From a checkpoint of a small rotation predictor.
Model: 48-pixel images, arch wide_resnet, norm batchnorm, depths [2, 4, 2].
Rows from block 3 of a small rotation predictor, named by matrix and row number. Rows with one number belong to one channel. Each number is 128 + 32 x the weight over its row's rms, rounded and kept within 0 to 255. All counts start at 0. Numbers have three digits each. After the name is the row's rms in percent of the matrix's.
After each channel's rows are labels from the 100 images, of 14848, where the channel reaches its highest value: "responds to" is what is common among them. Only what is clearly more common there than usual is listed. The data: photos with spoken descriptions (Open Images, Localized Narratives). In brackets: how many of the 100.
# convs0: first 3x3 conv (model.blocks.3.convs.0.weight, 144x144x3x3, each kernel summed), inputs 0-143
# convs1: second 3x3 conv (model.blocks.3.convs.1.weight, 144x144x3x3, transposed, each kernel summed), outputs 0-143

convs0.55 092:128113090128165175152134184050142142102085104128115159123163147181090106133084120111115116171117099160099122069075143108147151114088159136047099109122176143120116107159174113071130148143128089126172127126160143086120097197182120185157119097089171168169164157071152173157123098098119047100176124140093118114093111127138099104112128152180071117149087099133085143161174135122131110108045128133090106155105176136090147118119148079128119
convs1.55 092:171123129128162209149104179082120109128112137137159180154069137141163159176144151122111080153112168110101200135119141051166158074103127153151069196130155142046110093172165068146121112090108152137160079128172094059070114145098146098177129102142123147128137129127136180203114132116157171127128165089094128147128113128161146132128162202128128149133112112155139114122107116123128110142084133123091162113115113127090129182214113125136144
responds to: text has "wall" (44); text has "wearing" (33); text has "two" (32)

convs0.6 103:162185144089120112144093105104118163070097135136107128152092085157095128168226166134090128128139218128128112144176158121125156151137101108134130085106168116128145096131050122112181122096102108064107110130091114159106116078176066148187128142128128086101131073154128127186136095153148098095176091128109143165108119043155128134102140166148109198166108147105146126112060113090116168116153130105154101073089122128132120128150106140163067
convs1.6 097:166093049128128124086095170142142131142110138181126129130101110139128129079195110156090126116083146178083136140128128115105102087067065168128159138093124098125149078141132075141143090114086161134177097086156130089106128062141106111145128106177134147152018128103128085113117089143151143089083105133124157115121110126128197095062128088117098106070110154128116142078127100142107099114114123067111130133116061181148123143082115137143041
responds to: text has "wall" (43)

convs0.50 098:074197124110107121095103112128148128070111097113155148127091065161119119141136177110147131111105150105170162128092078118172215138102125146101109189123105114069165143141218145050136131117126157082099121112119165126182143078108135104166113142148158101058138135201081121100128116119124075097134113135111139127127150082115177094112108148112099182128148137242084125093098129134102086118138127148128158124169128118081075133118132095116111
convs1.50 100:108180173167182117144100104095172113158113094151135229122120180147112165140125123120127141139145052133132152066118124142138126125140146218094128179142117134181127130118196155130120125129096169135145099119165140123076142104097129164119125091114131071179161091089122151109106115147162153123131158128166155129139111145171065128108128098106093136114110183177053144136112142133095156128153143245148133099123205161151116133082115100077123
responds to: text has "grass" (28); text has "plants" (26)

convs0.37 105:119093133124118139212099111087104124135131145140181152172133110108136140177128117111144133117137128116076090195076137133187104093099150159122101136154111155171146139147124102123128157161123156115181136111120139044112133095107123154094117085149121117107082107145130181140078100169128172106143142208099101167223115096141112224164134119086095100056091147177071092095122125164154102146079091098174105129121076151155116140095160120120130
convs1.37 114:128113123128106083152096150163111083106170112189201143142166130176128163105097179121131158124119109107149083216155155120143101081117137151084128156083126079219127174108150146074128115155116158112193156181116102143139112135194173117187139152106084131136153110138091123125130118228119158150064140131128151134106110117105102148120107143091086133144138134133166149155112101189087116154146095133183242119117128132134113109113117129136137
responds to: text has "wearing" (29)

convs0.126 113:088100111176128142162151135128113109157140135180090098147162119122110138172087139136092102182152076090114092153127080142190132128114152124137113157141149160153121138131170127128158174200174125121150120096140115153128103137162081088128080119073067149085111107146098115112175121137246105128099097200089117139176115114160119160099128097119104091147138120159125107051096136056090082128089102180123159136161129165159127136060150086150178
convs1.126 120:089153135131150121214152128177168128089144096105210145085140118136146144122167140108175128103164145109106061105140138136176100121139195096134130133198114097098078127174143133115130093159092146118121129081192108166153112078155137097153124124100153109105161117123111147143133110178148169146074077127150068136227081123076128120110073121092099164134125120084075069104123124135138119122176110116128101115082145051103147151090076136123132
responds to: text has "man" (32)

convs0.5 108:096128144108114135109175114105106180159128122159099121085128219112087153090094146091104155158099128144095167141128113132182155143100074140124138192150108156105074153088153175115127113162138155136153134102073102126169083109148147108110158150141198185119128082094083124095111128212084162096127146212112131109124132139224116126090096078076108097128139116111150136106100149175117112126135162148147145131188089121123157078121140131093204
convs1.5 122:141129116140150154145255049153117104109098136120058080096137156109117124068036101108132119146150105135121114065118106099153117123156150109093114122135183103168114115115191154129133174143102135177159177137108165125138146094081162088120139156133106093122124139160140096127130136113128113126130143152114122134188189098198150147173134152131140090113104178110057144116103114140117153140128112164113108128124105138108191095136122156091134
responds to: text has "wearing" (37)

convs0.61 101:164093161111184108170095111131128124093156099148165107109123082168122118141066168113104144131112142054140147113128128117142128094113103175108166101067084109132149115155078135130129156093124153061136150036089147110140110171135049139148140080152133124134103111158145102083074153138131069170109145112119248098104096128130128159103134110239172118180144170128108138109090116175157115130122103145141155135128088161143137118173133121148108
convs1.61 096:186122141110153064147129095149124155144095092126099163148174049150134105148118177128113119085108149138088116177106094093178079139165162172122065100086113128119146138158118069122122109147137183165101091122155140144183121168128101135128095175128128130178127107217124059158157078140180188084110141105118137092135072113125194162122073114070138117148108200150134139118126101188117127114146147097137143117108084176117162146182112144153137
responds to: text has "table" (31)

convs0.128 098:088076144103104127128093117115143133159156143105115131137133128115128144189141134155071150142129163119144115128190170116190145129183113193176109116105147164148093155166157099108035125132119079149076175133105072099109111154183134128163144145108118062087142140064155079178165070145128136139170108184124137146121117113158086188166141137165109160146144116126209059150152117142128100089140125159164151111136168185160071110121106103177128
convs1.128 093:079128211128168108132144159094189112167126147110140151103075134065128172097110067163078143192103157089142169180255132100115134110139112185150174112152103165116179118108106140121176135140128106145161099115139092162108119141063135105125118112114127132191042168128130159121091174128134128140136094113096144162145122104138161121128136167152128130120136125135187132139138126154159137084143128111169128126115108162106083155089117099218122
responds to: text has "wall" (59); text has "two" (28)

convs0.90 094:092152146046154158186144121158164084110135133132229078163069078070190135161079144159071125117166103113132115149132147085107155138104149111123124197095135115106128111155095100135083139138139111153087131149100191181109129105123135130120082126127128115130088134214091195131104123120104138146209117119084128164128105104134104134124110138152101205176098116104113072149088134157120147118108136182126145072154115100119139119131117080142080
convs1.90 096:181109168136215097178100100194107174096165113160217124120092165133128147142101087087106099176087112119175128176156143121193185173137163128121128139098175162128152208111152208137114148122121167146149132113069142126127104175127118096142202155145128184113141118104178161157176124116109128113096092145129166146173138102121158177159102157138072155128155120125165135143151123155096128188104159102128124161125128113087121136073128153140139
responds to: text has "wall" (42); text has "wearing" (29)