{
  "model": "rotation predictor",
  "dataset": "photos with spoken descriptions (Open Images, Localized Narratives)",
  "train_examples": 101725,
  "image_size": 48,
  "crop_scale_min": 0.5,
  "horizontal_flip": true,
  "arch": "wide_resnet",
  "norm": "batchnorm",
  "hidden_act": "relu",
  "channel_attention": "eca",
  "depths": [2, 4, 2],
  "kernel_size": 3,
  "stem": "deep",
  "avg_pool_shortcut": false,
  "widths": [96, 144, 208],
  "init": "trunc_normal_002",
  "residual_init": "scaled_by_depth",
  "optimizer": "soap",
  "beta2": 0.99,
  "learning_rate": 0.0023,
  "beta1": 0.95,
  "shampoo_beta": 0.95,
  "eps": 1e-08,
  "precondition_frequency": 25,
  "max_precond_dim": 512,
  "merge_dims": false,
  "one_sided": false,
  "adamw_lr_other_params": 0.0028,
  "magnitude_pruning": 0.7,
  "max_steps": 4100,
  "batch_size": 256,
  "epochs": 10.3,
  "lr_schedule": "cosine",
  "final_lr_fraction": 0.01,
  "warmup_steps": 200,
  "weight_decay": 0.2,
  "adamw_weight_decay_other_params": 0.01
}
Rows from block 4 of a small rotation predictor, named by matrix and row number. Rows with one number belong to one channel. Each number is 128 + 24 x the weight over its row's rms, rounded and kept within 0 to 255. All counts start at 0. Numbers have three digits each. After the name is the row's rms in percent of the matrix's.
Before each channel's rows are labels from the 100 images, of 14848, where the channel reaches its highest value: "top examples" is what is common among them. Only what is clearly more common there than usual is listed. The data: photos with spoken descriptions (Open Images, Localized Narratives). In brackets: how many of the 100, against the usual share in percent.
# convs0: first 3x3 conv (model.blocks.4.convs.0.weight, 144x144x3x3, each kernel summed), inputs 0-71
# convs1: second 3x3 conv (model.blocks.4.convs.1.weight, 144x144x3x3, transposed, each kernel summed), outputs 0-71

top examples: text has "wall" (46 vs 20.2); text has "woman" (26 vs 9.2)
convs0.103 095:085106168110129142100134164123129163110106148133133129148164169154132120155139138110095129186062118142142120104115098146152132173150128155096118088112128121128103110107201141128128099120144136134144094128172146140124
convs1.103 093:125155182167129162111103109119106133138132114138140152139137119114132082157117132079107128165160128129141104113121188148126109203162104104139093121114145107121123128135139156132098094160177126165106132110174115125118

top examples: text has "sky" (50 vs 24.5)
convs0.95 116:172084104138106113120123101107145120127133095142139155121125204128198132087138091111129139104126170077116114123145128100148168163109114160125143128105112118165104131158134105080114111097120127124143148133105150148124
convs1.95 109:154120111096115072142118108131115118102129128101139128100126193130141122099195125128119149129101137114133159139179115112143110101140102121149140120113078121112129127094083128161144138147157133126114195156145108152155

top examples: text has "man" (37 vs 12.2); text has "woman" (33 vs 9.2)
convs0.80 100:080128123145132128110156146143128135102151108136142165114128145147125153097088117164194110099108154126115143127119100148129104134122172128104107091141099105103127169121170087109091134134082128126171091119141098150121
convs1.80 098:132133089094165134087136117134127130096170099112154152133069092101144140114155178137134089122136091140124155110112120111146132139157142113154136141131162120125132110133159128134142135128119136113135137146128100151107

top examples: text has "wall" (44 vs 20.2)
convs0.68 107:071148116151102119119132141159102158104160143108125074132123109188128145101114087091128076117120154155108150109104136102187115150110160137151119115145144144177138132122139142137105128130118097134140123103115106109117
convs1.68 089:082104146149138126116127117122134182110168123137152140148164100120107178175140113110176162143128149128153128129142057149154125127117166125146127117173112106146082140092125121152121087124108140162112146133110136148144

top examples: text has "wearing" (31 vs 12.3); text has "man" (29 vs 12.2); text has "woman" (25 vs 9.2)
convs0.78 092:120140117124127110175123090128122101134132139076154175128126123128185105107102117141134137117148090131116111092155157140150158127140173128121128123122121194111107176133103154150109086113180173115112152137117099140112
convs1.78 106:173112160135181112128135115121103137137124123117124183121104129151116140123119115118172146135126143140116119118132140141126148104081137147128137166128145156128099146102138136112140125124145131098090099181150135081094

top examples: text has "woman" (28 vs 9.2)
convs0.59 094:113097162099148124078168119098123106149073130108165131108107100120087154106114158157132090139108111119173160101113135160145096126098119149127135152114128106116134140149099125155118169132137119145141118129121137108142
convs1.59 108:161086089138115127151099132113128130136112120130120149094093137113111140130119151136096137148109178106143118126122134088119089137104124134107111089145128149129102127151133154068136148124091125126119128121163126093134

top examples: text has "man" (33 vs 12.2); text has "woman" (29 vs 9.2)
convs0.106 094:112125083093189136120149116100133136123127109160121128105138098157096093140151108126126106144119140129123149126138134117166186128118165121110130071138111119101103120159092107165145137135116130101168104126187108119148
convs1.106 099:174125116126167136126116086156138150134159118107171142087125139088110080128131151119166128147070125092141108104101099112108132136111084135136117056125144119097167101163113116121116147117148130145156123136102119136152

top examples: text has "wall" (45 vs 20.2); text has "table" (38 vs 13.1); text has "chairs" (37 vs 6.8); text has "sitting" (34 vs 14.8)
convs0.7 092:123133162114129120139126112132135106140101184112136118152094152131108128146105174123134118128100161110168119095098128161155097136084091114128113140122077112100128136181120147175149128137112101081130128047125119102122
convs1.7 094:190116137106152150112099140138123117164154144148138097142130148204108136167102094144102107087115152090113143137123127110131176107182128129146120115128143128095102128171108128090144113139133126123158129103136169128124

top examples: text has "wall" (41 vs 20.2); text has "table" (31 vs 13.1)
convs0.24 106:132129117129130108100090069115155128145123097142136120083135139185132064123142131137134153129121115081152091121121141140072117115172149137097121158171167112133128104120127143113137132109112115156108144141152107111114
convs1.24 101:175113128161110134103152093156174118134099138136130138149122106130120104134129148111090125126151190148169108119127138115113103132145116136138126123103097144136130105204151110114147124148099114125118196102103108099090

top examples: text has "wall" (45 vs 20.2); text has "holding" (41 vs 16.6); text has "man" (35 vs 12.2); text has "two" (31 vs 11.4)
convs0.44 095:128137122130144149112139128128113146139176147120123127172076137111097140130079147059111166111123156126114111130108129153108115169116147088109136107068185095119098112113119125136135144105162108145122125114131120128112
convs1.44 096:109115095172145157117169119120161135104124119104113143135120128132114108128143156089102083092135136107064118128099113097119101098147129094109085150127142149117090090148085135110157153146146113113143144136126128098126

top examples: text has "woman" (25 vs 9.2)
convs0.60 101:114152123169126108104139107138154128135169120094128129094123121102122108137161141143082111114115142107159117146148161102106145152127151137144200128122139178138124092101090137133087121094117133099127115179140120124141
convs1.60 097:152120123091131131114102094119112138161148156100148152123118079121094075158119154086127129161069127118151109137133112140104160113111136115097128114120116140139141125098058115104145142176102124127108115078155090166124

top examples: text has "sky" (53 vs 24.5)
convs0.66 090:140106138136105145118098126118112145141154139145092109147136106106154123096128165128102143113128138139131162078127120152099170174122166129104120128116117170124113147108105110108128115142185137143128152139151109103120
convs1.66 099:119150115150141118171138147107096147103107128100122188109133130152130132133111155128136091104114135167161142108097155167150148133113089147077121110160170150135136167130129128135161109140115146124063139115153112138113

top examples: text has "wearing" (39 vs 12.3); text has "man" (30 vs 12.2)
convs0.23 115:159126135126150145163099148158118121160148124167102125105112122116131134146090128128154141149139155170148139128134144135175169121099136095128137122095124140148101085116132114136129111153161098120128120165127130157132
convs1.23 108:128148122150151099138115151137134106128108098109163106093111150149141137167119128154167128138143163101171087150128120133184197136126177126155129105143107123110121137147149137120134103108114158119124119128123110121136

top examples: text has "sky" (59 vs 24.5)
convs0.94 095:152138119135109118088128133155135128095128122100065102105140130105122106062126115108116140123101106109118145129107116128122147134114149126118114100176154126121113131106110105156088126117124121147114145178155106080177
convs1.94 095:138089109134132142087138144103115110102129128111131104128090096143145124137106101085128124126124184105133169127141127160142127134119114135113119127065091090125106196139146069117122141119111117125148115103121149129141

top examples: text has "sky" (56 vs 24.5)
convs0.61 098:125078116108137147145117170138135132093117097118119154133132136206124134141116100122140113079120128132112123137099152126126068117087149102108154139146133096096130124109041137091077088143106105146137157143146117131112
convs1.61 091:085123143131124135071136124134156147155154097134102147152128122120095141128126156175101106125133108122116174153150143110133084130134121152148123122152139138128177118125164126091107138117114100106161202107111178136119

top examples: text has "wall" (45 vs 20.2); text has "wearing" (37 vs 12.3); text has "man" (32 vs 12.2)
convs0.47 099:143127087171141082152157103088136138136129148123147101153129138116130141133123121113128117103103128160132170128121104132081145112099154097113124115109135123115149136098128142149133133078171112086130165128086136088118
convs1.47 099:121122128193126111121133116124162135113134091132080150118104128122123127106094145134138142144139126152110116111171098121123145135150161146117116142108106170135128119143175123135134109142162116141167152105140119170128

top examples: text has "sky" (68 vs 24.5); text has "trees" (59 vs 27); text has "plants" (28 vs 9.8); text has "buildings" (27 vs 10.9)
convs0.143 089:110091128124113181094152120118194111096128142101133144148152089113155102124142099157134090073178113102152114095084106140143126100163151133144132096110161128086157117125134132153103156120141121127128106100165134135112
convs1.143 094:137121120138154134128105124134184087137167158160151129134136076143112143131113147152123113139155135163170183138144125099128122199142113119098145175139118147161117115145121141129139156130113131141138113126145128120122

top examples: text has "wearing" (31 vs 12.3); text has "woman" (27 vs 9.2)
convs0.25 096:119144172140198102143135142095121125108151096142151118140117104116119069133112156166121125143161129136122138128136141200107118114118169071093141129132142088152108112116116128104141128129157117141113140148125141115096
convs1.25 096:100148154126145154161138090166078116139118090132071128150137143099105133114126121102143131178121115128130141127115153145123128114122206089127151132088114116115144100135131123124117129132144166124112107133132077100120

top examples: text has "wall" (45 vs 20.2)
convs0.12 103:143116145114122089155104118104137195103114133114128119144101111128115137123101107119126113128114101134150093104139116128107168196178128141141143106137165141135113119128128108106114091171138110130100146126090110101118
convs1.12 104:106155114129116129132087120121107120117141157117119159123175123109076107106120125128093152187151166122105096119128116126130136172115110124096152109159122099145128112089133106141125132129128079178144096167113113114130

top examples: text has "wall" (51 vs 20.2); text has "table" (33 vs 13.1)
convs0.105 096:106139138097106163115123151158192103154149122159107111103128150128138128116128110121138125117158187103128069099128162098121128128177133139143096115128151111136126140107168099128143139140128126112120105112128100149147
convs1.105 101:136139140090158128117127141122167123128134120120106117107143138153120117089138105114134138149141179128150122133127137111153129140158164125110143116131128116115142120125062150135156000147097139125094131147112125137147

top examples: text has "sky" (51 vs 24.5)
convs0.137 104:065132113159128135099123134143162181182123141104139134135094116133134120106134134110106113164100097131134128137097124091147142142150117105115140149084161132099128141129113126147185123109139126121102140165100100128147
convs1.137 091:128133117092114125146101118127136175140113128117125129154209115146138124113136134135126116183118119161166116155153085146145139153155171130072145131128116162089135131158127140177119107090116132128113143130146134142134

top examples: text has "woman" (25 vs 9.2)
convs0.119 093:132139144118146129103127107126138131142118135117181132131123153100185150128106082097079109119105113062134108115123128119100128098113119162126109109110135157124097132128110136089115131144179106153182115110129101118087
convs1.119 098:107135125131166150170129084151111116119121122115131101116101114127126128160128087146107116152109146128108099142114164188118159083082107121146092120153111155119095145134128124108112120116112144073148149131080086151145

top examples: text has "wall" (44 vs 20.2)
convs0.67 093:071156111116128148131099108109137145152122153119128130105113155116120132154113109115105125128134147077160158147154116120124134124124153147083160138138123124128128160143115099123138138132127135104184145130118108107132
convs1.67 082:096083124123136125134174122170154082176162088135151138132132154109095152121125128178128131098098179128158140140150157133095102113102087154150155127096098137126147113128112144076162106159078146120149111156123108096162

top examples: text has "wall" (56 vs 20.2)
convs0.39 099:101144146127117140140122105114131155093153107155161103119077130154131154174127178109125121155083145128146117152137133151094126119153094131113140150130164127112102117132148109121094128154139110106138167117117168105125
convs1.39 107:137134159082141128115092130120132103125151117096131111095145121186115157106154118085125119124193113112121098164091134151145109124160138133143123128128114138140147125137145126116102124163108137155134161100140126095123

top examples: text has "man" (41 vs 12.2); text has "wearing" (34 vs 12.3)
convs0.124 093:120156137115142136121194163151176118151193090122131087140162124092115151149142128160128128093116100143091132107098165146126158128134147154104133118153116118118160129128133118144132146121149098119146128154175144137141
convs1.124 106:144114136137197136141141083156172123141147149153110124140137142097152098157144137140106128121147166138160137131127160120066136116145129108165138121149126128139146144139120139113154105119149093143128151162180153122117

top examples: text has "sky" (50 vs 24.5)
convs0.29 100:104128113127133092185069160117116143149176145104115128128124121109178117119171112147153133104114151083094184109090091134135147165136149070100112133106116152125121107139104110128124130045101161099111132116131174105132
convs1.29 102:127104140096125111126101139090092137145126117144159147148166107178194105126149145111160134176142116112121173130111111078126145127144139123144109144143141144149128129157129116103138097114086173135083189112133187182122

top examples: text has "wall" (43 vs 20.2); text has "wearing" (40 vs 12.3); text has "man" (32 vs 12.2); text has "woman" (31 vs 9.2)
convs0.20 102:151150111114141105109142120120116125110121136117170152152132097097076108082106102134121114155109156146155130114076122112150136138144168153143120148117128185100115133114148122133115108111143124174118114127143137152124
convs1.20 100:130139106143142110154150101133104096090150153109121128077060131130104128125103128114117150169137113119082119139153093111140121162182137092126118109078142128141095146145165108153114132149118097109114141091102134152135

top examples: text has "man" (38 vs 12.2); text has "wearing" (32 vs 12.3)
convs0.3 099:147118139129194150207167129132123107141167132122139110159129152121102153161118140118107117114116118177105114106145125100128107177132131147122146148083148115113123099145107136156119109131123086079153127070147165133131
convs1.3 105:136119138155112184166158223111097113103128136103100069115113143122112128153115138128102114112158100129108161095123120091133139183128131135132125132146116117109090126106108156158103110121100134115132112103143164082109

top examples: text has "wall" (43 vs 20.2); text has "man" (37 vs 12.2); text has "wearing" (36 vs 12.3)
convs0.96 111:118157135062158144096126122123154113106139137115128107160143168119140128133114104136137152122128116118132113139134149110117167101079122122133108101126130150100128143122128086099168141126132115129137134109137145083088
convs1.96 098:113143124114173122108141120106135111170163107162118160121123101128085118113111141143117134131101108184134108115126183152129169138093097134115133097154167132079099117135152133111160143126104133151136134128156090113135

top examples: text has "wearing" (37 vs 12.3); text has "woman" (26 vs 9.2)
convs0.134 099:125097085128173122179119140122141145117124160130106117118112119106149146121065118154143092195139109128108148138141106128122164118132179090109144089119133079129100152128142117144133101143112088145110132128154113146136
convs1.134 099:131145149113198155167102115148141108091108111126137144122078123136104096111129152132136148126125128128120141103142098174162162176160176121164099099089166126168136132151135121127154118133139132147132128128122148137159

top examples: text has "woman" (31 vs 9.2)
convs0.37 104:104122125149079102134167131113104120057096103127166122103137153114094130126150127078128094129148112126162103075142125134116121145123139139131086148118147186125102108148137123086153124140144182154142123118133140107122
convs1.37 095:118114110126169144103142127125124151121117167104159142114145072139142146095122113107116114105120113123128134117105112122110144129149117131133135165145159135109147117171127122164131130115137170131112085140101128113084

top examples: text has "wall" (53 vs 20.2); text has "table" (35 vs 13.1)
convs0.10 102:125192137142112117140119110132118142120131113152135118133128131128128102160102151149128115149123138098158160150126136095140167139141107183138164141104110121143102140092219119164117121117154128133128119119119130121084
convs1.10 112:113132140143132114091067144093128131136112128141102146138128145113176127145183139118159120130161150135123143122133176124122118130129142117135125140128104125099117110122094153075120106159138067146162141103118139150117

top examples: text has "wall" (49 vs 20.2); text has "holding" (37 vs 16.6); text has "wearing" (34 vs 12.3); text has "woman" (33 vs 9.2)
convs0.89 090:129146178145136115116117106119128094121135120123189156116128137128116129128083171120108091175117115112156103177096125153122179122090124116107128086073137163142099159175148160140135076140138092101150124148139145096105
convs1.89 102:121115143154128104135130108120142116094138134147128139141126101093105143156102139109140098145136157128081128186100116115127134115118156171130074148108099100049100141114122143101101142120147169138118130133094111125094

top examples: text has "wall" (48 vs 20.2); text has "wearing" (37 vs 12.3); text has "person" (37 vs 16.7); text has "man" (29 vs 12.2)
convs0.48 103:119089127129144159149155146128155128103124141120158158131100128147106112114151143146145138176145104080121128128156138109086125109142077104103110105131133090086143111130083112141122094116104117107105185093138126097107
convs1.48 097:144113140158102083136095119106139136167115117152101122128139144154149111120129184134131090149110098122139141139122128113116062131149089131125110101123086150118151098156172112138121134149078157114125110105102109151085

top examples: text has "wall" (41 vs 20.2); text has "wearing" (37 vs 12.3); text has "sitting" (34 vs 14.8); text has "woman" (31 vs 9.2)
convs0.58 084:128143144140144119172160103099132121112136116056122128128132141113124136138133116120122155122121148124119118104128163114128126150151124129114104128134109141126176144149118164168109096129145129103153153118115105107093
convs1.58 108:099128147152105143118113155124172118158169142127120125121120084146122123232108119100137112118141127166145141133168137132137151116104111146153089193136140144135142117148089157166132116154112118098149179133161183179107

top examples: text has "wall" (51 vs 20.2); text has "sitting" (34 vs 14.8); text has "man" (32 vs 12.2); text has "table" (30 vs 13.1)
convs0.41 101:093148184119132126123133163137116128107066130086092142108153148096150185161156107155132112153118126162162106095159140128119112146128121137123138106112112125089105122134086117146098106156128128118116107063131125137126
convs1.41 087:160129162168140123119142073152097141128121157092153128068161085128130108117105140105135147135133156150169113147147139128112083151145101113169102116155115168169079103143149115141154128113132086106106128122156095148117

top examples: text has "wall" (42 vs 20.2); text has "man" (38 vs 12.2); text has "wearing" (34 vs 12.3); text has "two" (29 vs 11.4)
convs0.45 103:120128159115143147138113108087141084125107084107140125103091149131120080147121129100127151159143119155105173135179128130077141138130129178130115110166117062116095129126144131127174150142148128120125124142124122077141
convs1.45 093:132109134161153126114104119083136127149139186106093159105107090118073137197128094122129163112136131152063103141098114134103070113167099119126141140141130150123128125140133132118099174100085120150118121126123125119128

top examples: text has "sky" (67 vs 24.5)
convs0.17 089:144114113156156093120109127157172138104108113132049136150133117105128102113082148115141115108127103105149103075093149120118128097108126120114114131133146125104116137149127128141123104121159097142123098139128102110121
convs1.17 090:096114155148143074121114167162156116093132109141130132128141134140153133121137139112194128128080163128113079135146150136109126075151152128128130172109142139107135162122108197146108130101134110083129132128131191162127

top examples: text has "wall" (47 vs 20.2); text has "holding" (42 vs 16.6); text has "wearing" (34 vs 12.3); text has "man" (30 vs 12.2)
convs0.56 084:082117084140127157150092096208111128098102146151108133105168111104157118128134145135114070134138160150154133129112155128128124135119141127109124113158167160133118122116101146150088095148111135088108137152135086131123
convs1.56 092:134141121088132107142090102121128142109113139110166168099172121108125129124103120115147102139094131152108128139141139166152131095119141135140127098144141150150112109166135134146135128134109118169141130148098144138150

top examples: text has "wall" (46 vs 20.2); text has "wearing" (33 vs 12.3); text has "man" (30 vs 12.2); text has "two" (28 vs 11.4)
convs0.131 102:117119150132152144161110115115136130140147120072115119139093142157113127178086121150138157171112104126109132168160135142113169123117127097100158093119128128128102120125190147139128118146117128087107132159137093140128
convs1.131 104:147107157133104132111125116104172134122141146117128167161119107143088127176119084171106128166153141100158117144103113151123163152139113129096109128130112130095093149112125113110143129139103124097120107112148112096127

top examples: text has "wall" (42 vs 20.2); text has "wearing" (37 vs 12.3); text has "woman" (31 vs 9.2); text has "man" (30 vs 12.2)
convs0.53 101:084124128121134125142133140133156110151131126081169169148093102128111114144116159127122070156099141117106090096155103127118150114121123106143117119179139099131112106171192158130147137120139107133112128140130127141137
convs1.53 106:105142145141101123153077142108135145113131128123139113145149089065122129118074129139128136165092061132125140137092120141146127125148110128130110147128113146135164155095143123132084113118114113103128165171110133116111

top examples: text has "wall" (53 vs 20.2); text has "wearing" (37 vs 12.3); text has "man" (33 vs 12.2); text has "two" (29 vs 11.4)
convs0.72 101:093117115078120116148162118132096122092142103145106151142108156158133142143123146093140141135136103112137108116101103140201102128128104145128156095153117164092183118128149123082119142150174114111167161138197151128114
convs1.72 102:141121129165156121132117092138136114175121135134151124118097099084123093164104158107117138166115120128154084104133103118098128163128136144131140121155144137128124085122160118116152168132160083110141141131114108125128

top examples: text has "wall" (43 vs 20.2)
convs0.62 093:114117138095092135124123113140159114140130123101117121109117098167127125102139154096089107132108150125167149134108153120108081134124132146115108110099097163115143149121106103129100068116166128132083149127136073091087
convs1.62 097:138104150134128169122118159152143129106147115134136124147096130144111094143110164149083112168109172144168140112126088094079138116110115168105123128169097125090171130134139123111131112159128209128149166080163132063117

top examples: text has "man" (34 vs 12.2)
convs0.30 097:125129125095119139110102120150141147102144109097119151132181100109155126103084130078122163133110114128126122176134137109208115158174120123113123121103152122129119138125166122161159145148170114184121117114134098118156
convs1.30 109:117135102115138128084086120115105172110101139114129185128125135128117128131095147147104149138159102143132131127113133107133135176170107173117131105144171097107112169125067149168107103127128087143147079143106019125108

top examples: text has "sky" (52 vs 24.5)
convs0.14 105:119163134098114164085146134109151097152106163130099132081136125108104096098106128122112129124148150113076128128164210101133110082166086170139134121134128128141141158130137115120147155128089129085107137112148129139180
convs1.14 098:119138133105147194128164111106136142152112134159131123060141119141184140148137148119108160102103143099126162090153124137118159111076117154177160121133115151109139144128145128128101116134106137103129144110114113158128